Rows from block 3 of a small CTC audio transcriber, named by matrix and row number. Rows with one number within an expert belong to one neuron, the router's apart. Each number is 128 + 24 x the weight over its row's rms, rounded and kept within 0 to 255. All counts start at 0. Numbers have three digits each.
Before each expert's rows are labels from the 100 clips, of 14976, where the router gives the expert most weight on average: "loudest" is the band of the loudest frequency at the time of the peak. Only what is clearly more common there than usual is listed. The data: read English sentences (LibriTTS-R).
# router: router (model.blocks.3.mlp.router.weight, 8x192, trained with AdamW), inputs 0-191
# gate: expert gate (model.blocks.3.mlp.gate, 8x192x192), inputs 0-191
# up: expert up (model.blocks.3.mlp.up, 8x192x192), inputs 0-191
# down: expert down (model.blocks.3.mlp.down, 8x192x192, transposed), outputs 0-191

# expert 4
loudest: 250 to 500 Hz
router.4:113095113165154145090132105174130127094135138165120096122119129141138090082155102113116133103167100148156088124141107104112170143135125128089142106157106102111161123097118163088083097149112109103143063110157153146094123122125153161125144133099148095094103145139148139088110159133154105147124135111097102168106089143123139096128116171097119119126136133132144135165129138127112072164117085104119114132148116149125139123192106116138140114125102111129123163149137103098131086129134095120128088134090129089111172126132119156129141135145084134129158141095114098128078147112120096120
gate.9:157182120123111163126131121145098126042129119168121156120132113117121118123142142100105105183097082171103077092114128119132079098172146126130118126138174127140124134117127084103122165129104108135140096100165118171160111138078106137134143166166112165150141131145130141159088099154120130158106115140159173123122149129125130142147116113141094105125122108125138157118122133105091090159117125109074115141127116160090160125122081082135159142134082125107147125104138137135160107123150138135132140107150135126117165130133103121164124132114107146151153112108136103145168113134134171107
up.9:115167140126105160125143124136132107054125126192134152132149092123132118158164127090113101148105096145095078103155143116141101097132154129113141163133153092133141118138105081097123157104130102151147113091162120136141143171095114093127125158127112145122129098149146157146104107125126133169132151165156144163112144126141142141163138128146139093113113121130152150124156120073115092140118122083097117126101150130088142123133094114118138127145066107090169139099109144121136128151130128112122148095169166121143170116167121109141134135140121162118177095100131121133171105140156181118
down.9:085152149143127113125155137119156055122104107147143126145091115100117111139117136085110166182138119135123132140166149127107150122148154198140088159116135110129122143143121125134165116124131070122125136135121121099155128169146123162119119099121117167111123149122159121172113145150157118149112120083155151147119141132154132119111163119170137086145152123058104060120153121130127093142124101121099128111126113144060121161094133157108135121097126107108145157130148120053142132098096147120130126142142147158144124149143159115098118136148148118100095131111126119100160146141133104143
gate.10:132098133123088162120142127130141187111147132121120115149095113086113157138114137101130151140111170131145133118075086125132094067116130172116154141131131154105139120158111086149112126167138109153126107080144176139148136127114143146091147141104121121130129130113100078100117125136148158125122146113107156177132147155171139143122155152070121177138122120132151155115150130121123088136092127092111141128144124167159130136110123095100115099153110125113138119118095146115134095111155112130140138163150078069117141148147122137176104138158117180138149089135117100092124072128100100123
up.10:155110111113145123145127098139117156118156110137114107147115121140151145135134147124154149121103128103126116098074134138085126109119124189095100098172107147089126137158167155134118104130079121106099137121154145141141115166119149190124150133140111145147110119117129140144163118163158151143121115089132140166134182115116158105142121138151131122158173118152109152108172142142104123136101119109099139122163106154187145136156114075082113100125155101102142131128134105109103110127128139130155083164134159111160108122168132110172094146164100169141152113113147128155157085135071122118
down.10:117155127138139078145133147138136094122120157159191173119174075172130153104121129129125137101112134135150142151090137146141116165159133123134120141097113127113112145102131109148144104123175105137105122133141082112133156108135132139122149141126087129128148186140120111111153127166140187121145074141105133101069112128106136100101121125142082145139144141098079115133109078115116094141126102127126098091137142140120131149139148149134090119178142170099100116122147119146118132111109126145101136136148092094157093120158154084113124156126122138121121098119082110125132160130192127175
gate.11:100108122121149088119108106168113110130164137168112153141136127143132131141125150128106163172120131093118116149136123141099129101135098139140118143162138134104145166125139139145155102157084133136134081162121134104106124123160103101125108094143070105115138130152116160112118142151147125143096117169146123127134156110134170141063199127108106101134121162139141118164128116103129121088161160176130163145176101135156130134107090102107106104153105147106089109113118095077136102101153120132178139194145116113139106100123143135127107134122146117141110131139099077106155127107096170124
up.11:121093134128165163173141140148097126126152165105121130134148153165134124124133114099103135144126142167112114129165125161152108150109164119092130114167123107092131138144143074176145133151112105103114106125118089113111142122129114149137126144137107101148166135168147130125096145139121153130131096132145093131100175088148122144082163159125162143113089194108104141135094118121146115113129117101125145088163104105153156129144129142087082169154139187093146085110111131141143113077136128128126169150105140161127127073149125157124097100124150113132138104125150116120170152093119090109
down.11:102131186127102091128111131109143108117134179147126157160158105120127154159114130178104122141128178128100107133166111097152120104122160157137124147136163157117135126137170145183117114152135162106113119097131176123100110106128129153130130171113131124155138122106144129148128111151125161177145140110146143123142133073128089126117121102082136169081130115143120087111116119143101077157083154144147112125097161182133169132145123099149139123155095149157120132134105127071141176108140125124108146133127143129100089106141126129116159117129157114106129135164122087138129116157077144170

# expert 7
loudest: 4000 to 8000 Hz
router.7:181123089116098127145109138142093147148128123126095128127153094158097096153161092101115126123128111131120131111089083158115122167137155110127140134139106148134122128111139080086116094130135105129112115135171103148165155158122129128132138149168144137101144117115164147115116114142092139146111127134091138138142128123145141140097154151157128128142085162128123136091157118115141146089115144134094145110165119102134122130149113085159090146117101166159098081146119093153131143114097144113129116132175078148186047120136120105107103128116119128166129096147146122080122165098127184098
gate.9:157161090168136103151134187130142142156134156131144092154126131144096159142128148096119129094166127127097098131127107109133110128107132113101110167144132062109118156152152130135193145148092153163140146119164110153080110152066147123143134121112125160166143121120122133133114153106126085124143080123138117132172134108087118138137144146077090097104149123144138158106152112192057101127122149126157143133103157113171152124116110120152135140121123134163151102114127135133104170112139131127131143108139182118094136141152121105132114119114167128104105147108130117132125118156141089138
up.9:099106115140103166075138059097097143120105086145088180107151134134142127113165108095102104162131155103145166142099127105153111138102137104151132127160119111121138093144094156175115102143095146075120097118087142116106155119159096125093136123114153108145124143095138123142136129106145120089156151118141189122106144098159129147156136121153152117163086113128139092139086097113139142123099155142090133096121073121135071121118130157110123107147113109112116102136153114129117141153129121093132107155082139149136128135124098103118143096132130141150128169158124130137121143131107155083
down.9:060125125106182176097130123146125048137141098133078146114163133129132143074156130129120138134145156121137135140112122111113185134096091117104105102128105099119143148108118161116134084092149142126146125141106152158126136107107125132122143118120100106101116116155125126130126153106139143109144124128146085105148109090167168127109142122140109158104179120100132120093143138082145154129128143103165139136128143129103127092118152126113100112099159104126138129161131126157112184136104128173160107134097163150068104115153116108136149117112139165138123105151104136149085171091095103122
gate.10:117121167113106109111119114135115151128123115139168120144141097151081124146125099131120165128110131144125121208105119139142119125138101135102156163134143143117145101122189151145115114123132130134133140096124164135144133129081162122138133132143135119103154121125146114153161109113097104131165102171168093159130143126176138142135121125062127183114172161160096150161174139103099139115151145133116134104087103127125141162098104122095126124161142128135128178140138160114163128108138177146101148120147132127178113113097093144165107173177103152161130138190142116105132117116121121115
up.10:124138110128131122146126116157127124148165090129117106120114171133185114155140180095095103158175126114121094086131141127116109154135129095148100096130107124140118160135074090123137160140124132112155126129140103140114102139185094118123135113119124102140101130125120122106133160123146125107076132072103149091122113126120124128140144113194109065143102126125168103098069136158135132141094110140154141117195152130138114113158154149135133137093131119109157103131118134113090136171146100124142101173149127124086126153160148110078141076089158118115149125110129145140125125104137120147
down.10:154133109148107129138151131113183136141176151081146097151120108149127113110167094120175146141113146146135175125089143109126117106162159149147048161152102126138134127150133125097125125139120093150095123124101131124101151126104125144127149155111109113165144125106115112115104148091136152151120135096102147133130100136094191142098180090154103122151154156169120153124160157155132107124090121142097106110112083141132131142121145130111105084115125153138119164119165153159161114119160144147139064138108144148106181146122150141108132099098100136125125110108112111113139076116114130115
gate.11:127153097123130128097154103148138160138174150109155170129150145167131121155140142135111114119160152166127152077104130118126125131127126097180143160100157121110130142127099116145209144118174108158143116147133127133135111104111143092124141084124127149111150165155133115138108140141151154123193085154158063148132121140161123119155124120114178135123089104106118135138107166100089161117114094112167134142125116131103157112108144154116092127095138110126168108103106125124116093132123121085142171100106159143159186138126104108147109110107096089128143139118111096136148133135150124104
up.11:153170116096123153103134092121122116154148136106143152111129127131163138170142146069104139137129103154133129114083144097130126085110159063132149166089125137098122156157131142140185150124159128157096117139124136119160140094115115096145146133122144183110135122166171122110101131164118164135173092138143087136123102158141119165149127108117151132136108116075128122135134153129133143124145117139156150134101103137131159133152124124123094166095148124132158110103150154133156122136111107073100188116105136163165145159092114112174112069108118130119140140109100096148123140131165142132
down.11:136107118138168137126147096119081148110111115110130107122200133097121142127121123140181120104147099125117156118159140107166158104097141125103162099114131125122131116126130148115104169110097113121071114143144084142140137161115105133162143133140147090145149135106071147091088109136088167172104180134168096099093114142133071156142147151103138108111146141147115089100139108124103089096106141137097166142167126118110165135125144149118133146123148101100130102129091143137128104122160156100141125150148169122111102161148108112149130114121126110120091154124110132106131157073137115102

# expert 6
loudest: 250 to 500 Hz
router.6:124099084139106126147097138151149153118149129136140115141100130126155155098119141157065148112102149149111172145104150157103123122112148133166169109153072125120110106126145101131152112136099107149166057108113116142124128156107159147143111123121115113129153123132168147139141117117138094083147121197128157095111146117127161128157097077145151171131144171137108121117187140146110140123165092112116124125183122136131153108096144119106134167110125122144100172113161079143073152119144076158104117111109162125077125136137134141137151124116151151146143128152131147133125125130132141126
gate.9:139155137174114120120141145084088180181140119127149107111122126090105113133111170127119115094141129114172137146112098126154145120166100129084101122107116115108138104114084110125160103104111146155137130122153128102124078130132154111148147113121110112134156116119122142096120142119109149097105146128128098128119145092158117097130135104113119121146156119112099136165153135084110168102112149125144100103121106083126097168122113139182153063123127112102105135102117118178136099132136124105132183179126106163107101123146156087113133126147148153153171093111148096115125161120165150181
up.9:102129110084118112126109116140123087080131182126082179137154125133160124174094102144125127075114110144111116151149134099147128138136147125124121080167131136183149146121166159146099097123160131128146086154156131127126137097099126154152122120143159168123150168123135159147091122135123143095107112094151111108134099126082145134138126166121143112113137152111120125151141103174142105148154115099110132104135149122104116097140121146138080134137137152115109125114135117096116151160096115156148113108108170061146139085081114132150122116095158109118079138153121089136120156104133111078
down.9:151117148092118167083146169098103104120166131109094124130115113123128156124129149142109136103156161107126126075108115146143110176165122171154149126156153128107159123146116165119140161145171122149149136181113143165123132137129124125163143169130127126116105159105124089120143161106155089146101137133112091139144110116176119158094134114139119130063131103095123162131154147143135127136120176073130132113145078083124141100136125138180127116152117137139128104128081088111092133118157146128139104114121096117137125155098188123148160118127118135061132147126136096161117127133113143112
gate.10:088137113083143186152132093140126083084146084148178115095137098123148106166125132099171115093123124148129103128139122134122164148148074088150113158170126089156118161159134149135109095132150110133154133123119116112124134075173125117110129161119131123113106100156142107108149110094093117149143139119115120122092143138089166128099115169115113114100091128112151128158104132130153129131142087134141132118133102121124122126135113171130127132102126090107095148122097108111123124150121200146105096137118083118178089110112112127133127174080104094118154120127089109138148111102128118111
up.10:108129129115139098134169111102100149144133079120129113104095081132120126109140127155110132127112133126142134147181109132113127102091111146174123113149101177098158161165140101115088122077146135112115134178118146167162150111162107119116164159135113131077118107128146132142158104116092129123152150120123126133098140182129142124105128103116111103122110143155192078137141163144152121134143115089124160086096139104138158103091077183193117143109134136129141147110113145131126150113106141152129119164129154120128119136133070132140140153131119105159167144117090132108154108108112152147
down.10:150136110129089110102155129140125145156141126156139149108097086096132135127132138115192158122092156112107136138155147104116132109095115102116146126130095117131134166138154132083102145093130133134129111134106132097178155131167091102120095158180123082130115145141123132098116141143152106100143169144140125145128126158105100110153161101160109134124123157080128134119103117131130134088102041156131154127123152143124157109134143147129097083110101082192103104084106124096127186160127105145116114150096140127131166130122153151156114111159118129130138099081130140118117114117149144099
gate.11:130079128108153076124139147136121130132142134091118072111107106057103146114107116152120096101114115112129154134100174112107116141102133101172108111152126164151141160116139111134133122110145068106118128108163108146076130153126161128125104176155131113122154113142135149090163119140122145163156149114150094107115133104130143187148143133120106145121135168162098117150149133131144078128141125089162106144128119107141133106098129139138174139111105131094121108133162166171138192139142126153143113128124117137110132125128120107148121078179082130134129103158122165160091137151137107149
up.11:155077132106144114162175104146100153104084089132079098106163125121116132085126168094114131117126156157131115116112092140099158164110140147145162096182106115134158122100127144113129141102118155156121159108178103145115145130114131114129127140115101097127149125170164097132105149094157114128125153111103089066124110154122154149169157157097121136132134132121126095136153143123175097125149122146168133163134129101145117173096127170110169114114125148113107132153129144131141126109079148129167169129156112071154102146124139165139094107143124120138102148116123152165135119137136106128
down.11:132095140100118108115131136095147128112161128126146153128086092149153147084116142161135100151126139089116098145175103123120106137115116088128107146153131143102093133136195117155137111142141139140104122058113111194142157118139137146180146140142121120101178104145142128152109132144096091100132108115163113132138129129115075141124132093160140099110126121183109130157120106177109139114129113121145160123140124108075127101152131092116126112129134134100170126117164137137142129121139125124135108203126100141121119150112134093141190155172121096152091117153131112117143151120164155143