Rows from block 5 of a small CTC audio transcriber, named by matrix and row number. Rows with one number within an expert belong to one neuron, the router's apart. Each number is 128 + 32 x the weight over its row's rms, rounded and kept within 0 to 255. All counts start at 0.
After each expert's rows are labels from the 100 clips, of 14976, where the router gives the expert most weight on average: "top examples" is what is common among them. Only what is clearly more common there than usual is listed. The data: read English sentences (LibriTTS-R).
# router: router (model.blocks.5.mlp.router.weight, 8x192, trained with AdamW), inputs 117-155
# gate: expert gate (model.blocks.5.mlp.gate, 8x192x192), inputs 117-155
# up: expert up (model.blocks.5.mlp.up, 8x192x192), inputs 117-155
# down: expert down (model.blocks.5.mlp.down, 8x192x192, transposed), outputs 117-155

# expert 3
router.3 [163 187 145  95  85 196 111 125  95 151 113 153 120 126  49 170 135 224 120 141 101 114 112 122 163 107 171  94  89 101 137 141 205  97 163 146 167 100 154]
gate.0 [124 120 106 102 145 118 135 115  90  96 125  39 174 176  86 126 105 106  80 149  94  72 198 167 163  86 117 125 147 109 139 154 142 195 159 161 170 127 143]
up.0 [ 91 112 131 180 135 145 143  59 160 134 157 120 113 108 197 175 155 119 169 179 100 112 135 144 141 130  92 110 141 151 149  98 165 169  87 162 117 127 137]
down.0 [115 181 139 119 171 132 154  97 211 188 104  92  95 144 198  76 119 138  89 147  89 136 110 114 124 110 159 156 113 117 148  70 134 139 171 166 153 112 120]
gate.1 [170 143 125 153 109 117 150 143 150 154  81 157  91  71 135 124 172 111 161 147 185 118 121 128 136 184 148  76 144 107 125 125 151  96  59 102 174 105  74]
up.1 [144 111 137 143  56 150 132  91 126 125 135 100  89  95  84 182 151 114 106 145 126 140 131  84  89 178  84 134 134 118  46 119 172 150 152 143 138 125  71]
down.1 [110  81 123 124 113  55  69 124 104 147 182 107 158  93  55 151  93 123 140 112  97 100 118 119 172 152 149 102 116 111 151 117  90 125 153  78 122 108 128]
gate.2 [120  77 125 115 150  69 134 112 108 121 149 112 115 120 139 119 141 142 108 126 111 124 164  50 125 107 103 152 120 136 148  69 172 149 100  94 108 149  61]
up.2 [131 125 102 110 119 184 153 120 112 129 160 157 110 130 162 182  87 108 109 167  89  79  93  70 147 166 137 127 147  99 104 147  94 122 133 136 141 118 141]
down.2 [146 172 112 118 149 151 122 190 104  97 162 115  98  95 133  99 163 132 134 122 166  98 155 171 140  58 163 124  74 182 119 149 126 121 110 174 153 104 186]
top examples: the word "the"; the word "of"

# expert 2
router.2 [158  60 172 102 129 161 128 125 157 136 120 117 144 115  78  92 175  30 110 117 101 106 136 136 125 143 166 138 100 129 178 120  83 150  85 133 135 135 130]
gate.0 [122 160  64 134 151  91 160 145  99  55 114 110  80 130 128  95  76 138 137 143 132 129 123 144 121 134 115 172 166 133 131 115  84 111 156  84 165  97  98]
up.0 [154 191 106 142 199 116 128 124 131  54 135 134 136  77  99 134 169 174 110 161 134 190 125 180 131 139 123 122 154 145 219  86 108 180 152 121 156  80 155]
down.0 [104  78 100  66 101 107 108 184  81  86 115  80 159  94 135  88 128 165 124 129 183 143 111 184 122 118 135 124 106 108 147 104 126 163  75 128 161  94 126]
gate.1 [114 101 113 179  95 184 167 168 108 121 135 109 101 134 113 146 141  97  72  64 137  86 144 125 134 121 184 157 143 132 135 119 162 113 127 162 111 135 133]
up.1 [153  86  93 147  91 161 120 105 157 115 119 130 148 170 100 156 104 101  67  54 170 126 187 130 142 110 186 163 116 119 180 135 113 129 122 129 102 146 122]
down.1 [ 81  83 169  66 124  69 134 132 178  75 114  93 175 163 120 129  62 191 144 148 109 134  47 149 134  81  90 141 101 130 150 212 175 186 117  99  90 143 128]
gate.2 [131 149 128  89 127 117 125  82 142 183 146  81 147 138 166 121 129 120 173 126 137 140 121  70 103 161  71 132 138 122 129 156 151 155 157 112 155 157 134]
up.2 [181 117 188  88 205 141 135 104 129  56 153 147 186 139 145 155 196  67 134 124 146 122 129 116 165 104 150 125 132 128 173 145 109 158 129 154  85 105 123]
down.2 [163  99 115 104 111 192 149 141 113  74 125 134 139 147 117  98 153 105 138 113 102  85 119 126  75 164 178 147 151 182  99 105 112 163 119 103 126 117  87]
top examples: the word "you"; the word "be"

# expert 4
router.4 [108 114  93 142 177 120 107 111 105 127 168  96 101 144  51  95  88 111 187 169 138 151 118 140 156 148 125 130 131  35 118 220 107  74 175 112 153 113 167]
gate.0 [124 160 166 170 130  91 120  97  89 152 132 139 125 156 107 125 157  76 127 157 151 138  75 177 159 135 151 154  94  75 117 157 136  72 132  64 158 140 117]
up.0 [183 136 107 102 172 215 153 160 157  92 137 129 102 128 178 137 103 127 160 121 114 148 122  98  84  93 181 147 158 138 157 141 204 165 124 192 100  85 155]
down.0 [ 89 175 136 127 179 119 114 136 147 128 146 130 141 109  93  88  90 130  82 115  92 119 144 142  88 125 101 125 120 119 149 142 142 136 150 117 170  89 132]
gate.1 [167  93 131 192 175 169 185 150  85 140 166  73 101 138 124 131 194 162 141 155 151 139  75  94  79 183 162 127  99 146  86 163 105 100 107 138 105 102 164]
up.1 [156  99 147 142 120 110 122 177 152 116 135 112 165 117 115 136 127  49 157 165 121  46 176 119 111 154  55 105 147 145 103 181  66 188 119 166  74 134 156]
down.1 [189 135  96  71 174  59 109 148  77 106 130 114 155 167 129  83 110 200 145 138 133  85 160 152 141 174 114 138 105 159  77 144 116 137 161 118 133 217 141]
gate.2 [ 94 170 185 166 120 120 107  99 169 142 132 147 105 167 114 152 166 104 136 135 141 106 125 124 169 147 171  86 113 115 132  66 125 115 108 128 141 136 146]
up.2 [127 124  75  81 149 125 147 135 184  96 178 155  94  95 180 105 149 130 145 141 109 143 156  80 144 158 120  74 159 181 131 208 193 103 127  94 200  76  80]
down.2 [192 103 147 157 138  95 181 115 106  92 137 143 153 127 124 135 107 197 189  81 181 120 100 113 117 152 112 105 101 159  45 155  97 173 173 115 149 111   4]
top examples: the word "and"

# expert 1
router.1 [164 147 127 157 115 151  92  80  72  94  96 147 115 123 138 121 122 140 158 129 135  72 133  71 129  81 141 194  82 150 161  77 172 118 112 143 169 109 179]
gate.0 [129 156 137 123 120 108  96 125 198 110 133 108  71 109 133 142 131 122 104 119  79 141 176 103 131 143 132 160 137 118 153  68 151 148 128 133 145 133  72]
up.0 [190 106 114  97  78 175 161 141 153 147 140 162 150 145 128 123 108 124  82  55 128 138 101  73 201 126  92  80 102 113 140 186 106 114 123 112 150  66 154]
down.0 [219 107 143  78 160 139 173 117 113 126 190 104 163 142  97 141 112 113 114 107 174  80 113 114 136 141  77 124 102 160 209 150 179 100 157 131 121  60 137]
gate.1 [188  96  98  84 132 131 129 158  66 109 119 113 145 163 119  65 160 161 105 119  90 172 159  92 126 210  95 103 103  85 172 117 128 162 106 152 161 154  80]
up.1 [104  97 125 110 145 101 130 108 123  53 107 141  93 122  75  75 161 117 111 218 162 103 127 133 162  64 191  94 122 116 109 191 152 128 126 126 169  92 162]
down.1 [110  49 127 128  68  66 115  87 133 104  95 137 146  96 119 141  82 133 124 159 122  89 137 139 192  95 219 128 110 142 123 126 122 138 107 122 165 163 139]
gate.2 [188 148 143 156 145 133 176 159  62 112 130 121 113 160 171 109 123  78  95 168 170  94 152  88 116 143 165 128 186  67 114 153 136 137  79 191 160 103  63]
up.2 [157 178  80  75 125 129 136 111 159  65 125 148  83 130 135 143 160 136  95 160 149 149 111 114 139 152 170 140 126  55  62 119 117 113 126 172 134 133 145]
down.2 [170 137 104 147 116 122 136 118 142 165  74 163 121  85 129 136  92 146 130 173 142 105 148 123 119 129 178  74  90 145 156 154 158 130 130  83 134 146 124]
top examples: the word "in"

# expert 0
router.0 [144 181 140 164 157 133 120 152 116 135 188 176 128 162 139 151 168 144 141 180 130 164 162 130 132 142 142 149 142 132 134 142 111 157 164  44 158 166 142]
gate.0 [117 157 171 103 163 146 137 146  89 154  63 171 121  88 173 117 138 128 168 117 181 144 156  72 192 130 152 125 123 157  70 205 136  80  99 141  98  62 144]
up.0 [129 151 140 135 156  96 112 110 154 143 131 157 127 103 126  89 134 124 149  76 159 120  91 162  68 156 128 149 145 153 121 176 164 112  87 164 109 104 111]
down.0 [105 130 103 112 111 198 144 119 123 149  90 116 145  93  98 183 107 139 131 134 152 141 158 171 126 179 134 122 120 129 165 106  98 142 108 148 115  82 148]
gate.1 [138 126 173  73 154 151 131 158 146  94  87 117 182 190  71 139 149  70 122 134 134 195 106  89 163 122 123 140  93 140 156 140 120  90 168 125 118 104 113]
up.1 [ 99 144 179  39 139 148 165 140 126 131  91 144 179 138 115 177 113  78 125 127 140 152 100 117 155 143 145 134 114 103 144 120 136 100 151 145 149 138  85]
down.1 [169 160 146 126 141 143 119 126 117 101 120 153 102 123 129 130  58 148 117 116 129  42  80 108 126 155 125  65 146  86  98 115 122 156 143 183  90  93 175]
gate.2 [ 79 145 141 135 121 145 173 127 135  59 170 172 150 168  74 133 132 152  87 170 149 125 135 164 163  81  90 155 153  91  85 108 159 143 109 106 140  97 106]
up.2 [106  98 168 150 110 106 150 149  78 140 165 183 101 139 129 164 136 126 136 162 127 130 160 173 105 111 140 132 161 141 110 118 109 175  57 129 108  87 126]
down.2 [134 103 135 144 150 182 103 219 110  97 138 135 161 133  82 138 111 146 143 101  78 137  90 116 118 147  60 175 179 142 167  72  91 141 100  93 182  90  60]
top examples: the word "i"; the word "said"; the word "you"

# expert 5
router.5 [153 153 112 121 181 109 109 116 162 127  74 168 193 163 120 168  99 104 138 163 103 131 141  94 104 175 165 118 133 176 102 152 143 111 146  96 185 127 120]
gate.0 [174 103 126 114 102 138 115 134  96  94 144 105 176 141 152 121 157  88 100 133 142 186  85 121 156 138 167 161 136 180 132 120 131 134 136 129  77 118 177]
up.0 [122 135 190 154 150  96 156  98 146 117 102 156 125 147 174  92  31 106 125 122  63 186 136  97 134 142 119  70 112 169 111 145  96  90 100 102 124 192  82]
down.0 [126 124 109 115 150  67  83 134 111 170 125 122 156 120  98  93 141 150  73 107 140 158 153  59 147 114 134 151 119 180  95 112  97 114 109 124 145 183 138]
gate.1 [ 61 154 160 100  74  83  89 143 148 119 120 148 117 104 118 100  94 152  43  89 125 135 168 112 132  71 116 184  96 151 109 119 125  69 124 112 119 173  50]
up.1 [103 174 197 112 121 138 106 169 137 117 101 164 129 103 106  94 115 139 143  54  89 141 128 159  77  92  95 140 102 127 139 132 100 112  72  98 132 167  90]
down.1 [147 159 106 133 117 140 121 151 175  87  67 148 184  90 104 153  67 127 130  46  77 183 172 114 158 128 109 165  74 131 166 132 118 157 102 160 164 151 120]
gate.2 [ 47 124 202 124 142 114 160 152 187  93 122 166 147 191 159  39 128 150  73 107 159 125 146  47 138 112 140 139 116 109  95 124 129 150 126  73  77 116 181]
up.2 [175 110  93 156  80  94 133 121 123 130  72 116  87 124  81 197 107 110 145 153  98  84 162 141  82 109 139 119 135 148 132 187  64 129 135 140 148 119 136]
down.2 [119 186 188 198 145  87 126 103  80 121 189 125 127 162 129 135  99  50 110  71 131 139  96 151  70 162 157 154 160 146 110 218 146  95 188 102  91  95 135]
top examples: the word "to"; the word "that"; the word "it"